A small self-supervised image encoder, trained from scratch.
Training: 7300 steps, batches of 256.
Data: trained on microscope photos of single blood and bone marrow cells, 194171 training examples, 9.6 epochs.
Rows from block 3, named by matrix and row number. Rows with one number belong to one neuron. Each number is 128 + 24 x the weight over its row's rms, rounded and kept within 0 to 255. All counts start at 0. After the name is the row's rms in percent of the matrix's.
# u: gMLP up (value half) (model.blocks.3.mixer.u.weight, 256x128), inputs 0-127
# v: gMLP up (gate half) (model.blocks.3.mixer.v.weight, 256x128), inputs 0-127
# out: gMLP down (model.blocks.3.mixer.out.weight, 128x256, transposed), outputs 0-127
u.11 104 [111 148 130 120 135 113 125 157 103 143 126 112 132  82 105 137 150 143 109 101 154 139 134 122 103 161 135 106  83 165  95  67 136 126 158 150 158 145 176 146 144 121 155 137  98 167 112 159 146 204 112 124 130 107 141 138 170 168 141 117 146 120 159 163 115 122 106 142 125 115 162 121 135 178  87 125 140 154 151 138 111 127 136 128  72 145 150 122 109  86 111 172 106 157 114  77 119 129 153 108  81 121 135  96 100 154 145 102 117 109 115 132 126 139 108 135 111  96 117 122 113 112 115 129 141 137 108 126]
u.12 093 [131 158 149  81 150 101 131 101 100 143  90 133 104 158 101 137 147 128 102 154 165 159 138 114 124 148 121 108 126 132 103 104 129  92 138 149  94 101  99 146 127 143 147 154 129  89 150 128 161 150 103  95 134 163 172 165  85 110 136 123 128 134 113 126 123 122 128 122 125 169 113 121 137 140 116 159 143  81 122 156 114  88 115  70  92 115 162 124 135 137 107 107 114 111 152 166 137 134 120 128 122 108 120 161 125 109 124 103 186 149 150  97 105 122 166 105 173 141 118 119  92 111 146 180 105 108 158  92]
u.13 088 [110  88  96 134 162 116 141  63 143 159  93 101 134 142 120 135 123 115 119 156 137 142 115 124 148 127 114 121 103 115 145 100 132 118 160 121 104  93 106 143 129 128 152 132 147 118 130 140 113 144 157  91 124 118 114  75 133 159 148  91 128  79 133 147 153 174 136 156 153 146 148 114 145 167 100  56 123 113 105 118 123 175 106 126 166  94 140 118 104 106 112 123 124 100 157 151 132 111 153 163 133 125 105 125 107 143 133 157 169 124 177  81  89 126 167 171 135 110 108 111 127 142 142 146 123 136  97 119]
u.14 100 [143 166 118 147  99 157 134 158 154 162 120  99 122 104 158 149 117  90 144 168 146 126 183 119 140 139 164 134 151 129 110 125 116  94 119 145 136 114  83 133 160  81  80 155 115  98  82 135 115 110  88 137 124 104 142 101 139 129 127 111 114 154 123 128 105 118 125  95 112 115 122 118 133 130 144 122 123  99 106 101 135 122 139 123 112 117  85 143 188 154 110  77 103 121  93 119 152 155 166 172 153 166 110 105 170 154  87 146 125 115 108 132 120 134 146 104 113 138 171 143 160 152 132 158 143 124 117  97]
u.15 097 [ 89 124 105 101 102 101 111 125  83 144 127 114 132 103 147 146 112  98 126 133 138 123 159 159 125 106 137 133 179 145 117 162 108 138 125 123  93 149 125 130 111 131 102 123  79 147 131 157 141 142 124 168 114 129 117 127 126 103 140 156 140 134 104 137 110 161 109 157  81 138 119 127 119 164 111 156 106  82  66  79 161 104 117 143 161 174 134 131  89 140 114 117  98 121 108 149 101 123 128 130 116 174 131 180  83 107 131 108 122 126 101 137 166 143 150 176 118 149 173 134 134 146 106 140 164  90 130 106]
u.16 088 [153 109 109 150 131 142 141 126 138 175 131  71 127  77 168 122 159 170 118 135 117 152 132 153 159 163 106  92 148 110 121 110 110 104  91 117 125  90 146 164  90 142 123 157 103 121 117 114 101 130 101 102 145 146 124 124 149 124 121 111 171 132 105  94 149 152 128 130 148 137 111  95 127 126 123 139 106 138 165 102 101 120  81 114 155 131 128 130  91 106 162 153  93  92 101 124 135 121  83 181 152 145 133 133 129  90 124 156 175 105 144 105 133 183 171 149 142 142 119 136 120 122 119 162 142 127 123  98]
u.17 093 [156 142  92 139 117 163 133 125 103 143  87 168 128 110 141  61  98 132 143  97 130 127 122 119 138 161 121 130 107 137 142 130  80 149 144 103 124 145  95 152 126 131 129 155 132 165 111  84 173 109  82 115 126 156 112 108 141 161  88 167 128 110  90 141 131 162 101 141 108 140  96 105 136 159 174 126 111 100 117 135 158 166 102 141 149 146 145 135 160 106  77 105 134 174  83 128  91 143 100 151 101 105 133 126  94 106 132 144 114 140 117 147 136 109 144 136 129 135 139 111 133 174 143 119 156 129 151 158]
u.18 099 [182 159  92 149 144 132 105 112 139 147 114 174 149  78 159 106 162 127 153 136 102 102 127 109 139 168 113 105 120 146 107 155 118 113 119 138 135 121 162  99  95 139 128 130 122 115 172 145 141 101 134 110 144 147 129 103  99 118 172  93 106 127  98 138 142 143 176 139 119 123  54 114 199 109 144  94 122 153 104 139 135 124 117 104 130 148 127 128 127 135 111 123 171 145 119 129 133 116 135 126 139 116 163  60 109 154  85 126 128 140 155 139 112 138  91 137 118 100 129 144 105 118 146 128 136 106 138 180]
u.19 074 [144 156 144 167 178 147 110 161  89  93 155 120 147 159 106 109 131 155  91 148 105 124 104 135 120 107 167 195 122 158 116 149 142 111 102 126 155 144 116 137 131 102 123 154 126 158 171  85 136 107 124 136 109 135  53 117 139  76 144 139 124  83 123 157 154 115 112 115  99 120 154 139 140 148 107 135 146 148 131 104 145 148 140 171 146 124 112 131 124  86 167 106 154 139 151 101 130 130 156 154 135 111  76 122 129 123 126 105 141 111 112 136 140 108 117  85 131 103 161  96 137 119 149 141 103 152 144 132]
u.20 120 [131  93 100 115 109 139 143 125  97 112 132 116 157 165 109 117 148 144 138 145 144  81 135 150 102 151 123 142 102 150 122 116  81  99 145  94 135 170 145  79 102  91 131 125 135 165 134 128 157 161 174 145 128 183 129  81 118 122 115  78 122 139 150 157 149  93  94 154 122 118 153 109  94 157 123 155 118 131  88 144 135 143 118 142 124 175 112 123 114 121 159 148 125 130 151 137 168 115  90 122 129  98 126 156 173 149  86 113 172 110 105 135 118 145 119 120 105  98 159 141 170  95 112 130 121 124 146 140]
u.21 080 [144 145 119 134 166  89 122 127 180 142 148 138 111  84 135 123 135 134 145 124 135 114 138 144 175 116 115  98 126 127 119 113 151 203 131 169 108 119 155 132 103  93 118 126  81 110 128 114  82  96 135 141 146 112 145 114 114 123  91  79 125  97 195 133 101 133 149  96 165 141 173 112 156 106 148 151  97 151 132  98 151 127 106 112 104 144 108  85 148 161 121 124 136 130 148 160 159 139 125 101 143 100 144  86 155 125 107 145 112 138 120 125 123 148 118 106 129 150  76 122 154 124 110 117  94 131 155 128]
u.22 100 [ 88  90 128 105 161 144 166 123 154  85 108 130 178 102 165 168 147 163 106 146 152 137 128 120 178  95 129 125 134 112 109 124 141 123 128 152 118 117 138 125 165 116 142 122 110 121  83 136 107 131 123 111 104 136 116 141 117 110 111 134 113  49 169 152 131 112 141 190 103 116 170 131 124 195 122 102 118 156 120 162 134 149 114 124 116 127 124 150  96 123 154 114 109 141 106  95 124 117 125  89 130 139 166 132 123  88 129  92 114 147 132 103 113 145 106 178 161  97 137 116 148 107 109 116 148 139 121 121]
u.23 087 [149 174  93 174 116 112 145 126 102 160 151 106 137 156 107 123 163 142 122  67 111  84  79  83 117 154 107 130 120 134 120 158 152  90 119 113 127 156 120 150 147 147 106 112 120 126 117 109 127 112 145 130 150 143 118 146 124 103 167 145 153 109 124 131 172 140 156 153 147 138 131 132 143 108 134 144 113 121 129 101 122 129 153 120 138 126 110 136 117 115 137 100 121 107 118 156  92  81 125 184 109 162 170 159 155  85 115 139 148 107 134 133 142 139 107  97 115  80 149 136 103 102 181  79  95 164 128 139]
u.24 090 [125  97 125 124 138 158 144  87 131 156 108 135 110 147 112 119 133 102 178 150 150 140 130  76 127 112 129 133 137 153 141 149 141 128 140 136 117  91 148 108 113 125 122 108 146 156 103 170 113 142  89 133 134 100 125 141 140 156  90 128 150 106 125 170  98  86 186 138 128 102 113 133  86 124  88 134  83 111 139  90 182 119  84  98 130  92  70 119 151  94 111 119 158 100 177 165 147 131 134 121 148 155  79 113 133 143 116 136 151 140 123 140 146 133 151 139 108 142 129 118 125 123 122 149 126 143  71 151]
u.25 109 [113 111 140 101 143 138 124 110 123 142 110 108 142 118 119 126 103  75 155 140  98 172  89  94 118 127 153 100 147 155 108 168 105 130 153  86 149 161 120 129 110 164 117 149 172 140 144 163  89 138 122 119 153 108 114 100 139 157 170 160 128 152 122  99 162 161 110 137 101 103 118 147 150 153 124 159 165 147 107 107 141 139 133 143  81 162 161 139 121 143 140 111 128 164 109 105  94 125 140 105 149 126 135 127 113 108 119 131  65 143  84 154 188 140 132 122  92 144 101 103 111 115 104 158 117 151 109 117]
u.26 073 [115 120  87 154  98 137  94 148 148  94 134 145 115 100 152  82 196 135 130 114 135 157 119 117 123 145 117 150 125 129 128 180 121 138 128 123 118 144 106 138 129 172 121 130 151 110 162 135 106 125 158 154 118 143 135 131 124  98 164 163 124 113 149  95 147 117 132 135 202 155 159 166 120 111 151 145  77 135 110  81 153 104 135 139 134 139 135  95 149 109 166 132 110 140  88 128 124 156 113 142  89 147 184 124 109 140 139 120 128 129 134  90 149 145 158 109 105 159 117 140  80 124 123  74 122 122 147 114]
u.27 099 [131 130 175 158 116 157 165 120 138 107 160 150 106 114 117 142 142 130 122 134 149 113 141 152 153  79  79 124 141 114 114 133 120 128 129 174 129 137 103 143 107 116 127 118 107 122 169  82 185  97 129 112 151 106  97 102 102 143 128 130 115 121 125 118 122  93 151 140 154 116 138 124 137 132 108  56 161 142 134 121 157 159 107 108 136 164 107 100  89 133 133  98 117  90 144 159 114 117 119 138 136 121  75 151 116 156 100 149 132 170 152 140 127 136 149 140 173 128  92 125  83  81 166 107 109 136  92 112]
u.28 106 [156 139 157 142 130 104 125  97 149 124 152 154 114 115 139 122 120 110  96 117 132 115 124 137  95 105 118 160 125  88 169 107 203 122 144 134 128  99 137  66 136  82  97 169 164 123 149 118  97 112 116 119 118 146 133 139 137 160 112 107 107 157 166  88 123 130 146 120 133  99 150 153  57 135 131 161 112 126 141 141  97 155 125 105 162 129 107 122 153 126 140 133 115 114 154 132 155 154 166 101 127 116 149 110 123 109 140 163 161 141 135 134  99 185  91  92 123 125  98 125 138 101 112 133 102 119 175 119]
v.11 114 [159  97 114 188 115 109 120 127 160 142 148 126 114 128 144 117 127 119 142 128 138 135  80  98 137 167 110 111 133 155 125 110 157 110 177 140 133 163 130 131  99 132 159 136 103 119 127 133 149 174 115 139 141 127 153 116 131 132  81 102 125 100 135  92 120 153 133 101  89  88 127 156 102 117  61 128 120 159 127 166 125 146 106  97 169 120 171 111 160 176 108 133 141 123 153 152 101 144 159 142 118  79  94 124 100 109  92 153 154 146 109 150 150 120 194 138 153 111 115 112 134 136 113 143 130 125 110 123]
v.12 098 [113 131 112 153 106  95 111 176 142 139 124 114 123 113 153  77 169 135 155 108 111  88 139 122 152 136 138  97 179 146 143 199 135 122 121 133 136 106 132 117 141 127  84 118 123 123 122 118 112 117 108 153 165  72 134 120 167 132 115 129 124 130 152 160 123 108 152 125 121  98 190 158 108 103 135 109 113 148 114 122 157 135 116 153 103 131 122 112 102  74 106 142 171 183 132 101 110 105 140 136 142 109 130  82 101 131 134 134 125 114  95 166 134 131 145 117 153 128 143  80  70  98 142 131 117 142 118 126]
v.13 111 [101 156 107 122 125 157 139 125 137 139  96 112 155 130 112 127 101 121 113  87 142 105 146 116 153 176  94 129 123 109 116 135 115 102 107 131 182 200 170 101 122 104  85 117 107 106 131 168 115 125 151 133 120 118 134 149 101 151 168 119  83 133 149 145 134 140 117 179 129 115 128 132 128 161 128 134 141  92 124 135  97 134 151 115 131 140 163 146 168  93 109 133 126 108  90 180 112 132  81 122 128 123 140 115 100 136 122 133 140 117 119 172 112 129 152 146  94  88 110 125 142 119 203 124 150 104 149 160]
v.14 085 [129 106 128 185 151 129  89 145 153 129  93 150 103 147 115 132 140 149 148  95 181 106 115 136 129 113 103 115 144 188 142 114 130 148 109  97  95 111 151 129 123 136 120 123 152 141 117  82  64 124 158 159 110 127 135 113 151  83 141 115 182 147 135 150 148  91 139 124 153  88 126 116 104 142 183 137  98 135  83  83  98 121 115 128 112 107 165  77 118 112 162 138 142 125 148 138 116 133 112 123 168 107 113 129  96 135  98 140 152 102 143 132 120  95 160 124 115 113 104 137 142 113 125 150 113 133 131 164]
v.15 087 [151  72 137 137 148 134  71 141 137 107 159 137 109 182 134  99 130 134 184 101 116 145 112  92 116 153 130 134 142 126 155 126 137 160 121 157 137  97 131 140 104 103 114 164 152 120 100 120  55  76 112 123 121 163 148 140 154 123 110 110 155 138 161 146 152  74 166  77  96 104 120 113 154 132 136 139 103 149 179 134 122 151 161 103 123 137 154  89 160 137 131 122 132 157 139 126 138 102 123 106 149 142 128  88 149 153 126 125 141 132 167 102  96 119 135 132 140 128 116 118 114 102 135 122 120 103 122 105]
v.16 086 [ 94 172 151 118 136 134 120 147 117 101 136 115  88 140 142 156 150 178 160 142 122 123 161  95  89 128 133 129 128 114 169 157 130 120 133 143  72 100 160 154 115 151  86 122 116 130 129 133 214 113 172 149 127 120 130 128  93 123 116 135 138 137 140 148 161 120 130 136 136 161 128 155 120 120 148 154 144  89 103 117 133 108 127  94  88 135 118 155 142 133 129 142 108 150 107 125  94 146 137 122 141 130 149 105 104 160 140 107 169 128 112 139 114  92 183 120 118 144 103 146  80 145 128  71 117  84 134 104]
v.17 076 [127 128 179 122 129  96 142 116 138 141 116 128 158 127 154 159 160 128 146 127 113 116 104 141 133 129 104  74 133 122 120 114 117  94 114 120 119 138 144 164 154 100 141 145 150 128 154  96 112 109 119 119 113 108 143 125 100 130  92 133 111 116 156 134 125 153 117 156 156 117  99 119 128 182 119 165 151 164 113 152 140 163 112  81  96 143 115 152  90 184 158 101 154  99 123 145 103 150 130 122 111 142  93 134 145  63 129 111  71 128 141 112  74 142 128 145 149 118 122 121 156 134 116 125  55 117 162  99]
v.18 084 [121 208  84 146 129 149 138 155 148 145 123 117  91 101 117 105 140 164 156 120 139 177 121 124 174 101 115 131 110 148 147 112 131 161 118 137 139 163 154 139  88 133 110 141 165 115 145 123 135  74 121 127 127 166 131 102 126 118 141  99  99 125 101 135 131 166 119 123  90 123 151 168 150 151 115 103 146  98  94 121 115 128  65 108 110 135 108 131 119  93 122 123  97  98 138  92 168 153 169 120 153 148 137 125 110 157 159  97 105 105 123  90 136 117 169 112 110 115 103 112 155 112 159 131 129 141 131 141]
v.19 074 [152 127  85  95 120 147  98 110 106 135 137 149 116 106 146 140 117 102 117 147 123 159 118 165 122 120 125 103 136 133 142 127 115 157 169 127  77  80 111 128 102 122 129 177  89 172 146 166  89 111 137 136  89 112 143 115 101 125 102 113 132 133 126 150 152 114 131  96 126 136 113 178  87 135 157  81 148 163 113 136 113 184 111 117 111  98 122 131 162 124 136 133 116 144 140 104 130 133 156  95 116 173 104 135 166 153 169 133 115 138 107 144 108  97 182 140 122 164 128 167 117 113  76 105 127 142 114 135]
v.20 092 [ 96 158 128 130 101  92 106 104 143 149 122 156 112 115  88 130 107 130 156  96 108 125  50 126 118 130 119 143 134 148 117 138 146 178 112 145 136  75 156 191 123 146  94 130 145 133  68 113 104 127 108 107 133  98 175 151 141 159 157 150  89 121 121 159 104 142 143 149 135 141 133 140 147 102 134 160 145 130 174 121 137 130 123 142 155  94 139  91 163 120 126 151 150 134 127 136 123 124 167 128 156 145  87  81  92 129 116  98 106 157 132 124 140 108 105 107 146 140 100 110 106 145 112 124 128 159 115  99]
v.21 080 [ 74 139 128 141 132 106 134 124 117 142 161 121 125 132 107 121 126  77 129 120 149 148 142 115 174 139 145 135 158 142 112 131 114 141 147 124 109 164 161 185 121 131 107 130 115 165 128 107 169 120  95 158 131 131 119 108 124 108 150 175 121 149  91 139 164 122 116 103 128 157 138 131 104 169 119 145 148  94 108 117 160 117 104 106 115 165 145 145 104  70 137  78 113 123 112 134 134 150 143 109  89 165 101 137  78 112 110  83 145 123 149 179 129 103 124 175 108  78 161 127 151 147 150 145 143 134 145 137]
v.22 107 [122 104 165 124 121 121 122 136 124 118 121 111 137 146 102 154 117  97 140  92 123 127 164  97  64 164 149  96 119 140 156  90 131 148 176 135 214  87 127 106 130 123 120 143 116 143 155 144 111 100 149 127 116 132 150 124 148 128 116 115 136 118 141 140  78 124 155 142 152 112 159 154 110 160 144 110  74 112 157 114 159 133 146 116 102 131 149 148 141 180  80 124 162 143 134 140 107 158 107 133  89 127  97 120 154 127 145 156 102 140  86 171 150 117 132 119 104 106 127 128 112 107  91 167 123 132 115 120]
v.23 096 [ 90 125 143 110 148 165 117 123 155 148 116  82 148 117 147 128 167 161 142 114 169 104 106 148 161  82 131 153 106 155 133 137 142 100 146 135 203 140 142  94 178  96 124 133 104 124 121 148 110 127 126  94 130 133 175 126 141 142 145 135 111  88 171 130 108 120 100 175 116 113 147  70 118 170 140 121 142 138 145 167 152 125 138 123  79 108 152 119 127 132 109 106 119 202 131  99 135 113 135 106 119 114 114 139 134 112 149 137 147 113 129 142 144 142 148 148 113 111 109  86  98 122 130 156 132 135 139  97]
v.24 110 [151 138 133 142 188 125  99 148 121 131 109 132 115 130 138 142 101 175 123 106 137 135 173 129 159 101 123 118 168 114 150 115 110 144 134 166 141 123 148 143 117 160 114 124 123  91  81  95 168  79 145  59 118  94 140 116 127 126 113 145  96 125 136 155 114 114 120 134 165 122 125 160 153 164 135 127 145 169 103 144 141  92 127 154  84 144 189  78  83 147 125 108 120 121 109 142 123 155 177 117 140 114  71 119 105  90 120 109 122 120 140 124 133 154 140 123 144 127 114 108 134 132 135 100 121 107 145 105]
v.25 077 [125  64 161  95 131 117  95 132 133 149  99  98 107 125 122 117 187 145 157 142  84 148 136 165 124 136  81 151 103 113 156  99 148 126 121 131 131 115 135 115 122  91 130 154 115 103 146 115  94 101 138 147 132 104 129 129 158 124 158 149 132 108 132 144 169 131 122 136 119  84 125 106 142  93 114 171 127 156 130 140 140 152 133 128 154 125 117 105 158 143 160  88 129 150 140 137 168 124 126 118 120 126 128 125 110  98  85  90 174 114 132  98 133 179 109 102 145  69 123 133 134 191 152 142  95 115 152 103]
v.26 090 [133 109 175 115 100 122 116 123  85 155 121  92 153 156  92 117 122 113 183 123 122 149 139 159 139 142 140 143 162 107 113 158 131  92 132 128 113 125 104 125 143 132 100 131 144 133 125 104 109 155 138 130 104 146 130 174 132 132 116 162 146 167 125  80 117 105 142 111 115 102 109 155 107  74 155 111 137 127 130 118 133 134 111 113  70 120 117 113 161 133 121 117 172 117 143 150 185 130  88 130 118 131  55 144 129 119 148 104 184 118 112 139 113  82 122 107 107 138 153 102  99 134 148 158 156  87 144 106]
v.27 094 [118  97 150  93 100 158 132 167 103 170  81 142 151 144 140 119 131  92 136 138 101 108 141 121 102 151 123 121 154 111 106  84 149 120  97 117 109 133 145 124 115 133 174 136 127 143 122 166 142 101 135 150 102 110 167 117 138 148 157 120 144 112 152 141 178 175 118 139 115 156 118 120 133 147 116 135 115 142 124  82 130 104 105 137 105 108 131 134 110  77 109 174 126 110 145 144  80 130 137 127  89  89 131  98 100 106  90 147 140 114 138 143 137 136 113  92 136 127  96 161 143 181 119 145  83 135 187  96]
v.28 077 [143  89 142 116 114 136 114 107 157 154 128  76 161 152 128 112 121 173 197 129 132 126 138 110 105 137 155 129 181 131 141 135  99 143 130 119 112 136 126 149  93 166 122 134  87 128 179 122  86 146 129 143  92 128 135 142 132 125 130 116 108 121 123 138 139 127 104  73  69 162 133 122 115 157 146 125 132 136  93 126 107 146 139 152 155 141 159 142 108 128 125  75 141 145 113 106 166 104 130 143 131 152  84 104 125  94 123  86 101 134 170 137 129 117 160 173 126 107 135 117 118 167 138  77 127 100 132 107]
out.11 122 [126  98 111 117 124 125 137 105 123  91 124 161 152 126 186 150 137 126 104 109 156 123 121 140 104 122 136 120  95 140 198 198  95 133 103  81 113 135 127 119 120 117 119 110 137 118 136 119  81 113 115 110 141 147 126 137 102  94  92 169 162 130 101 166 125 128 123 111  93 169 145 116 131  92 141 138  92 123 102 112 149 141 114 122 146 134 140 162 165 156 148 108 120 112  91 131 105 144 109 126  98  99 166 140 146 146 102 117 138 172 134 149 135 115 132 133 132 172 151 121  84 185 170 112 136 111 136 151]
out.12 103 [154 127  63 119 134 124 102 121 141  69 158 146 113 105 162 114 119 156 164 147 123 157 100 135 178  78  93 120 136 110 168 139 106 144 115 106 169 121 112 102  99 122 129 120 134 136 166 166  82 133 104 138 149  50 117 123 125 120  99 129 159 107 121 140 138 118 157 147 139 120 122 103 138 117 115 113 136 149 136 114 113 152 124 109 151 111 145 125 132 145 144 145  99 129 130 134  93 174 166  89 141 139 141 165 120 152 157 122 122 126 109 113 141 127  80 138 139  86  84 127 140 119 177 153 110 104 130 123]
out.13 090 [116 194 161 112 150 103 127 148 113 139 124  95 108 132 136 156 184 135 139  97 110 158 122 106 121 115 148 125 124 105 117 131 108 117 122 121 167 104 136 132 125 135 104 155 161 156  96 101 132  63 119 142 125 136 176 147 141 114 150 129 113 139 113 116 121 143 111 103 121 141 104 164 123  98 149 188 138 112  99 175 128 136 146 159  69 153 133 135  81 117 148 121 129 134 123  88 113 116 135 110 166 141 140 131 151  76 154  92 150 135 129 103 100 125 107  80 155 147 141  94 133 159 113 143 119 102  97 110]
out.14 103 [115 125 146 129 149 140 185  87  92 142 133 127  76 139  98  94 109 146 166  86 128 147 112 121 124  98 166 178 109 149 133 154 105  96 114 162 145 108 128 111 122 121  99 100 118 161 116 151 125 137 141 103 133 103 117 176 147 147 166  88 106 114  99 100 130 163 112 148 121 137 127 122 135 156 167 140 130 167 147 144 149 122 129 151 142 136 141 130  74  94 160 126 133 172 151 131 120 131 120 100 102 122 107 135 142  91 134 145 140 156 139 145  90 133 144 101 159 116 142  99  66 143 151 107 111  92 154 143]
out.15 128 [126 114 129 141  91 156 175 161 131 122 142 142 113 118  91  70 149 158 107 181 133 139 129 102 133 101 141 157  91 143 110 147 129 157 102 157 121 148 155 152 107  89  93  87 115 158 124 110 161 133 147 141 150  97 127 105 142 132 110 148  98  99  84 134 149 119 131 138 178 100  98  82 174 111 105  86 127 173 134 114 138 128 102 145 117 154 153 124 117 125 110 119 170 132 150 123 140  98 151 142 159 134 119 131 149  85  91 120 102 129 119 183  90 122 108 121 133 112 158 141 115 102 135 143 133 139 129 134]
out.16 127 [134 134 100 145 104  99 144 110 117 143  94 133 160 113 143 171 139  97  69 148 133 143 115  72 124 144 165 131 127 129 124 167 144 121 130  74  98  99 121 109 147 115 132 151 147 122 131 126 176  82 185  87 138 161 138 119 138 124 145 124 140 145 156 134 142 130 126 114 112 142 142 106 153 150  92 134 121 106 134 121 152 118 134 104 112 146 163 158 123 144 133 144 148 136 112 156 137 107 129 103 156  99 120 139  89 128  86 127 155 111 131 139 136 167  88 113  95 112 125 184 141 152 114  71 109 116 107 189]
out.17 074 [151 127 135 139 128 156 136 134 144  87 139 155 128 151 132 113  99 116  83  99 170 141 132 111 101 111 141 129 113 175 100  91 119 147  73 127 127  93 124 115 159 131 125  93  96 137 109 101 142  86  68 144 117 169 112 154 100 115 168 132 154  78 137 134 143 133 105 104 141 151 155 119 107 164 126 141 151 112 103 121 132 129  93 135 167 133 159 132 156 118 147 147 110 168 169 114 137 164 125  91  98 158 106 133  83 135 137 128 114 120 148 135 168 146 139  78 138  95 110 115 120 122 118 106 176 144 125 135]
out.18 086 [151 147 122 128 104 129 138 140 112 124 148 162 121 124 145 172 108 174  89 137 144 127 116 105 108 143 123  93 139 122 142 156 141 121 144  66 148 105 137  99 137 119 155 136 144 146 131 101 106 145 157 115 131 123 171 137 173 139 119 127 103 163 154 135  96  96 140 116 150 117 124 105  81  77 165 127 121  96 141 140 159 110 152 153 139 103 140 153 119 169 131 121 122 137 140 101 106 139 142 158 167 123 117 169 101  67 151 173  86 117 106 154 104  88 163 129 127 142 154 142 139 121 126  96 102 117  79 103]
out.19 110 [138  98 174 107 106 114 152 151 113 115 115 122 138 162 129 146 128  69 119 149 146 144 127 120 116 111 115 136 109 122  84  80 150 123 108 115 105 104 150 137 185 127 154 119 163 144 155 147 114 115 156 110 131  75 136 181 136 139 160 140 106 141 121 152 100 113 118 152 140 106 141 100 129 126 107 152 172  98 118  89 115 105 171 131 191 108 109 130 138 170 163 131 135 111 136 142 103 141  73 122 122 161 106 127 103 128 106 109  98 136 154 118 176 143  96 107 104 117 129 158 110 124 116 113 151 125 134 170]
out.20 106 [128 149 143 130 115  97 103 180 142 139 146  61 144 121 113 150 141 132 101 129 155 149 103 119 144 102  97 121 127 145 105 142 163 101 103  72 125 117 129 160 126 138 107 113 147 136 140 125 125 134  85 165 129  93 134 122 118 145 102 130 154 115  92 158 125 142 139 121 145 119 110 123 101 101 108 142 105 104 146 123 117 149 137 116 130  82 134  83 125 181 143 129 121 122 132 149 118 144 143 152  64 135 131  85 117 142 205 168 120 168 142 128 167 126 121 128 117 197 127 131 103 143 119 124 103 119  97 107]
out.21 095 [142 111 131 161 109 111 132 143 110 112  88 151 102 110 117 118 135 138 129 104  73 116 117 140 104 168 137 156 111 101 140 133 161 108 115 128  97 153 102 140 126 106 130 126 183 109  78 163 100 151 170  95 160  73 119 143 139 121 135 128 133 160 128  81 105 127 129 176 115  90  89 102 152 112 136 143 129 138 108 176 113 160 130 134 118 130 170 148 160 122 130 135 173 163 154  86 138 130 147 126 115 147 151 135 131 115  98 147 117 118 117 129  79 124 130 136 187 115 139 138 112 153 154 130 168  94 126 145]
out.22 119 [119 154 110 109 109 139 109 140 107 179 142 137 121 139 118 123 105 109 102 114 127 146  90 160 129 113 123 128 131 133 137 167  84 126 161  87 150 138 107 124 131 167  79 144 176 128 124 133 151 106 136 153 149  77 166  86 177 128 130 118  87 148 144 146 101 171 106 121 110 136 113 137  93  88 154 158 124 129 120 136 110 134 136 112  98 153 171 121 123 136 134 168 170 130 129 119 160 105 117 129 151 126 127 166 131 149 131 140 119 140 124 101 101 124 137  53  86 177  91 123  99 117 148 137  98 126 130 116]
out.23 107 [153 138 104 140  98 154 136 119 114  90 117 131 115 112 109 152 156  97 161 114 110 143 101 129 166 137 112 140 143 158 141 115 153 141 119 102 129 104  94 127 129 137 148 141 122 135 132 160 129 140 124 183 146 132 119  88  77 167  89 125 153 103  80 135 171  95 126 125 101  85 100 161 109 131 153 148 152 122 165 150 141 150 133 127 148 103 104 111 104 135 100  81 166  97 163 129 128 128 100 115 149 131 132 122 160  99  84 126 146 126  85  92 101 116 145 128 113 189 148 167 123 133 113 112 165 141 159 114]
out.24 089 [148 135 107 128  95 136  93 150 141 114 139 107 123 134 147 118 149 135 109 127 144 113 108 142 141 140 145  99 113 111 131 124 106 193 130  97 120  86 100  85 120 142 148 118 142 144 137 114  78 138 119 117 149 111 154 137 114 102 179 131 139 126 135 100 110 136  77 109 154 144 128 153 168 140 140 105 164  94 133 128 152 141 150 124  62 108 146 120 128 158 157  99 123 181 144 110 194 112  95 115 102 113 106 126 135  90 106 134 137 112 123 118 132 159 151 126 160 136 106 128 180 115 129 181 158  86 117  99]
out.25 104 [126 145 126 130 121 109 152 133 128  98 164 143 111 179 147 120 139 177 131 143 190  89 120 117 123 111 163 179 133 103  97 149 114 127 128 154 118 150 149 135 123  88  96 134 117 139 162 108 168 149  79 139 131 163 148 126 123 127  87 132 106 113 118 110 121 137 139 115 117 155 141 120 105 140  91  98 121 129 112 111 151  97  92 106 144  86  98 123 103 116 109 141 137  66 159 155 141 112 123 133 102 124  88 172  86 117 109 143 155 111 144 170 108  94 158 138 115 134 164 151 161 148 131 112 137 117  85 120]
out.26 115 [154  97 134  76 134 129 132 145 120 153 139 104  96 125 123 142  91 157 120 142  81  80 120 111 137 160 144 125 149 151 123  98 124 105 130 155 161  79 133 133 148  97 109 144 132 180 114 153 148 108 123 114 124 105 117 112 119 127  82 105 114 159 153 128 124 112 136 122  89 132 127 123 115 104 129  95 165 164 189 135 147 164 128  92  88 117  96 122  87 153  79 137 131 143 119 129 148  97 162 150 181 150 113 131 142  95 122 137 131 165 141 149 139 103 129 148 148  92 108 136 188 117 123 144 154 126 146 124]
out.27 095 [179 151 124  99 143 139 113 108 139 121 119  93  92 145  66 122 140 144 112 126 125 141 100 133 133 139 100  98  93 119 107 150 161 186 150 103 113  99 140 148 151 152  93 131 139 121 149 160 123  78  86 130 129 156 116 149  67 139 133 148 132 167 119 133 166 127 101 132 144 106 154 123 128 120 123 105 120 159 124 135 118 106 141  64 107 150 181 103 123 130 114  89 122 121 132 112 133 152 163 155 131  81 140 118 106 131 180 112 114 130 117 108  93 146 140 168 129 108 162 133 148 113 152 117 153 130 155 122]
out.28 118 [148 114 106 159 163 134 152 141 113 119 115 141 111 128 109 102 184 132 124 137  93 122 133 104 138  89  95 114  82 106  88  83 129 129  95 137  98 135 112 123 141 131 151 108 145 117  75 139 143 112 145 137 125 129 129  92 128 138 114 165 137 101 158 147 171 122 146 133 189  94 119  98 153 124 126 159 119 139 148 134 131 143 143  91  86 170 112 101 126 110 114 131 188 151 163 103 125 132 119 116 140 152 130  69 162 144 136 166  94 121 115 140 144 138 123  96 122 132 159 154 150 132 116 116  71 159 123 148]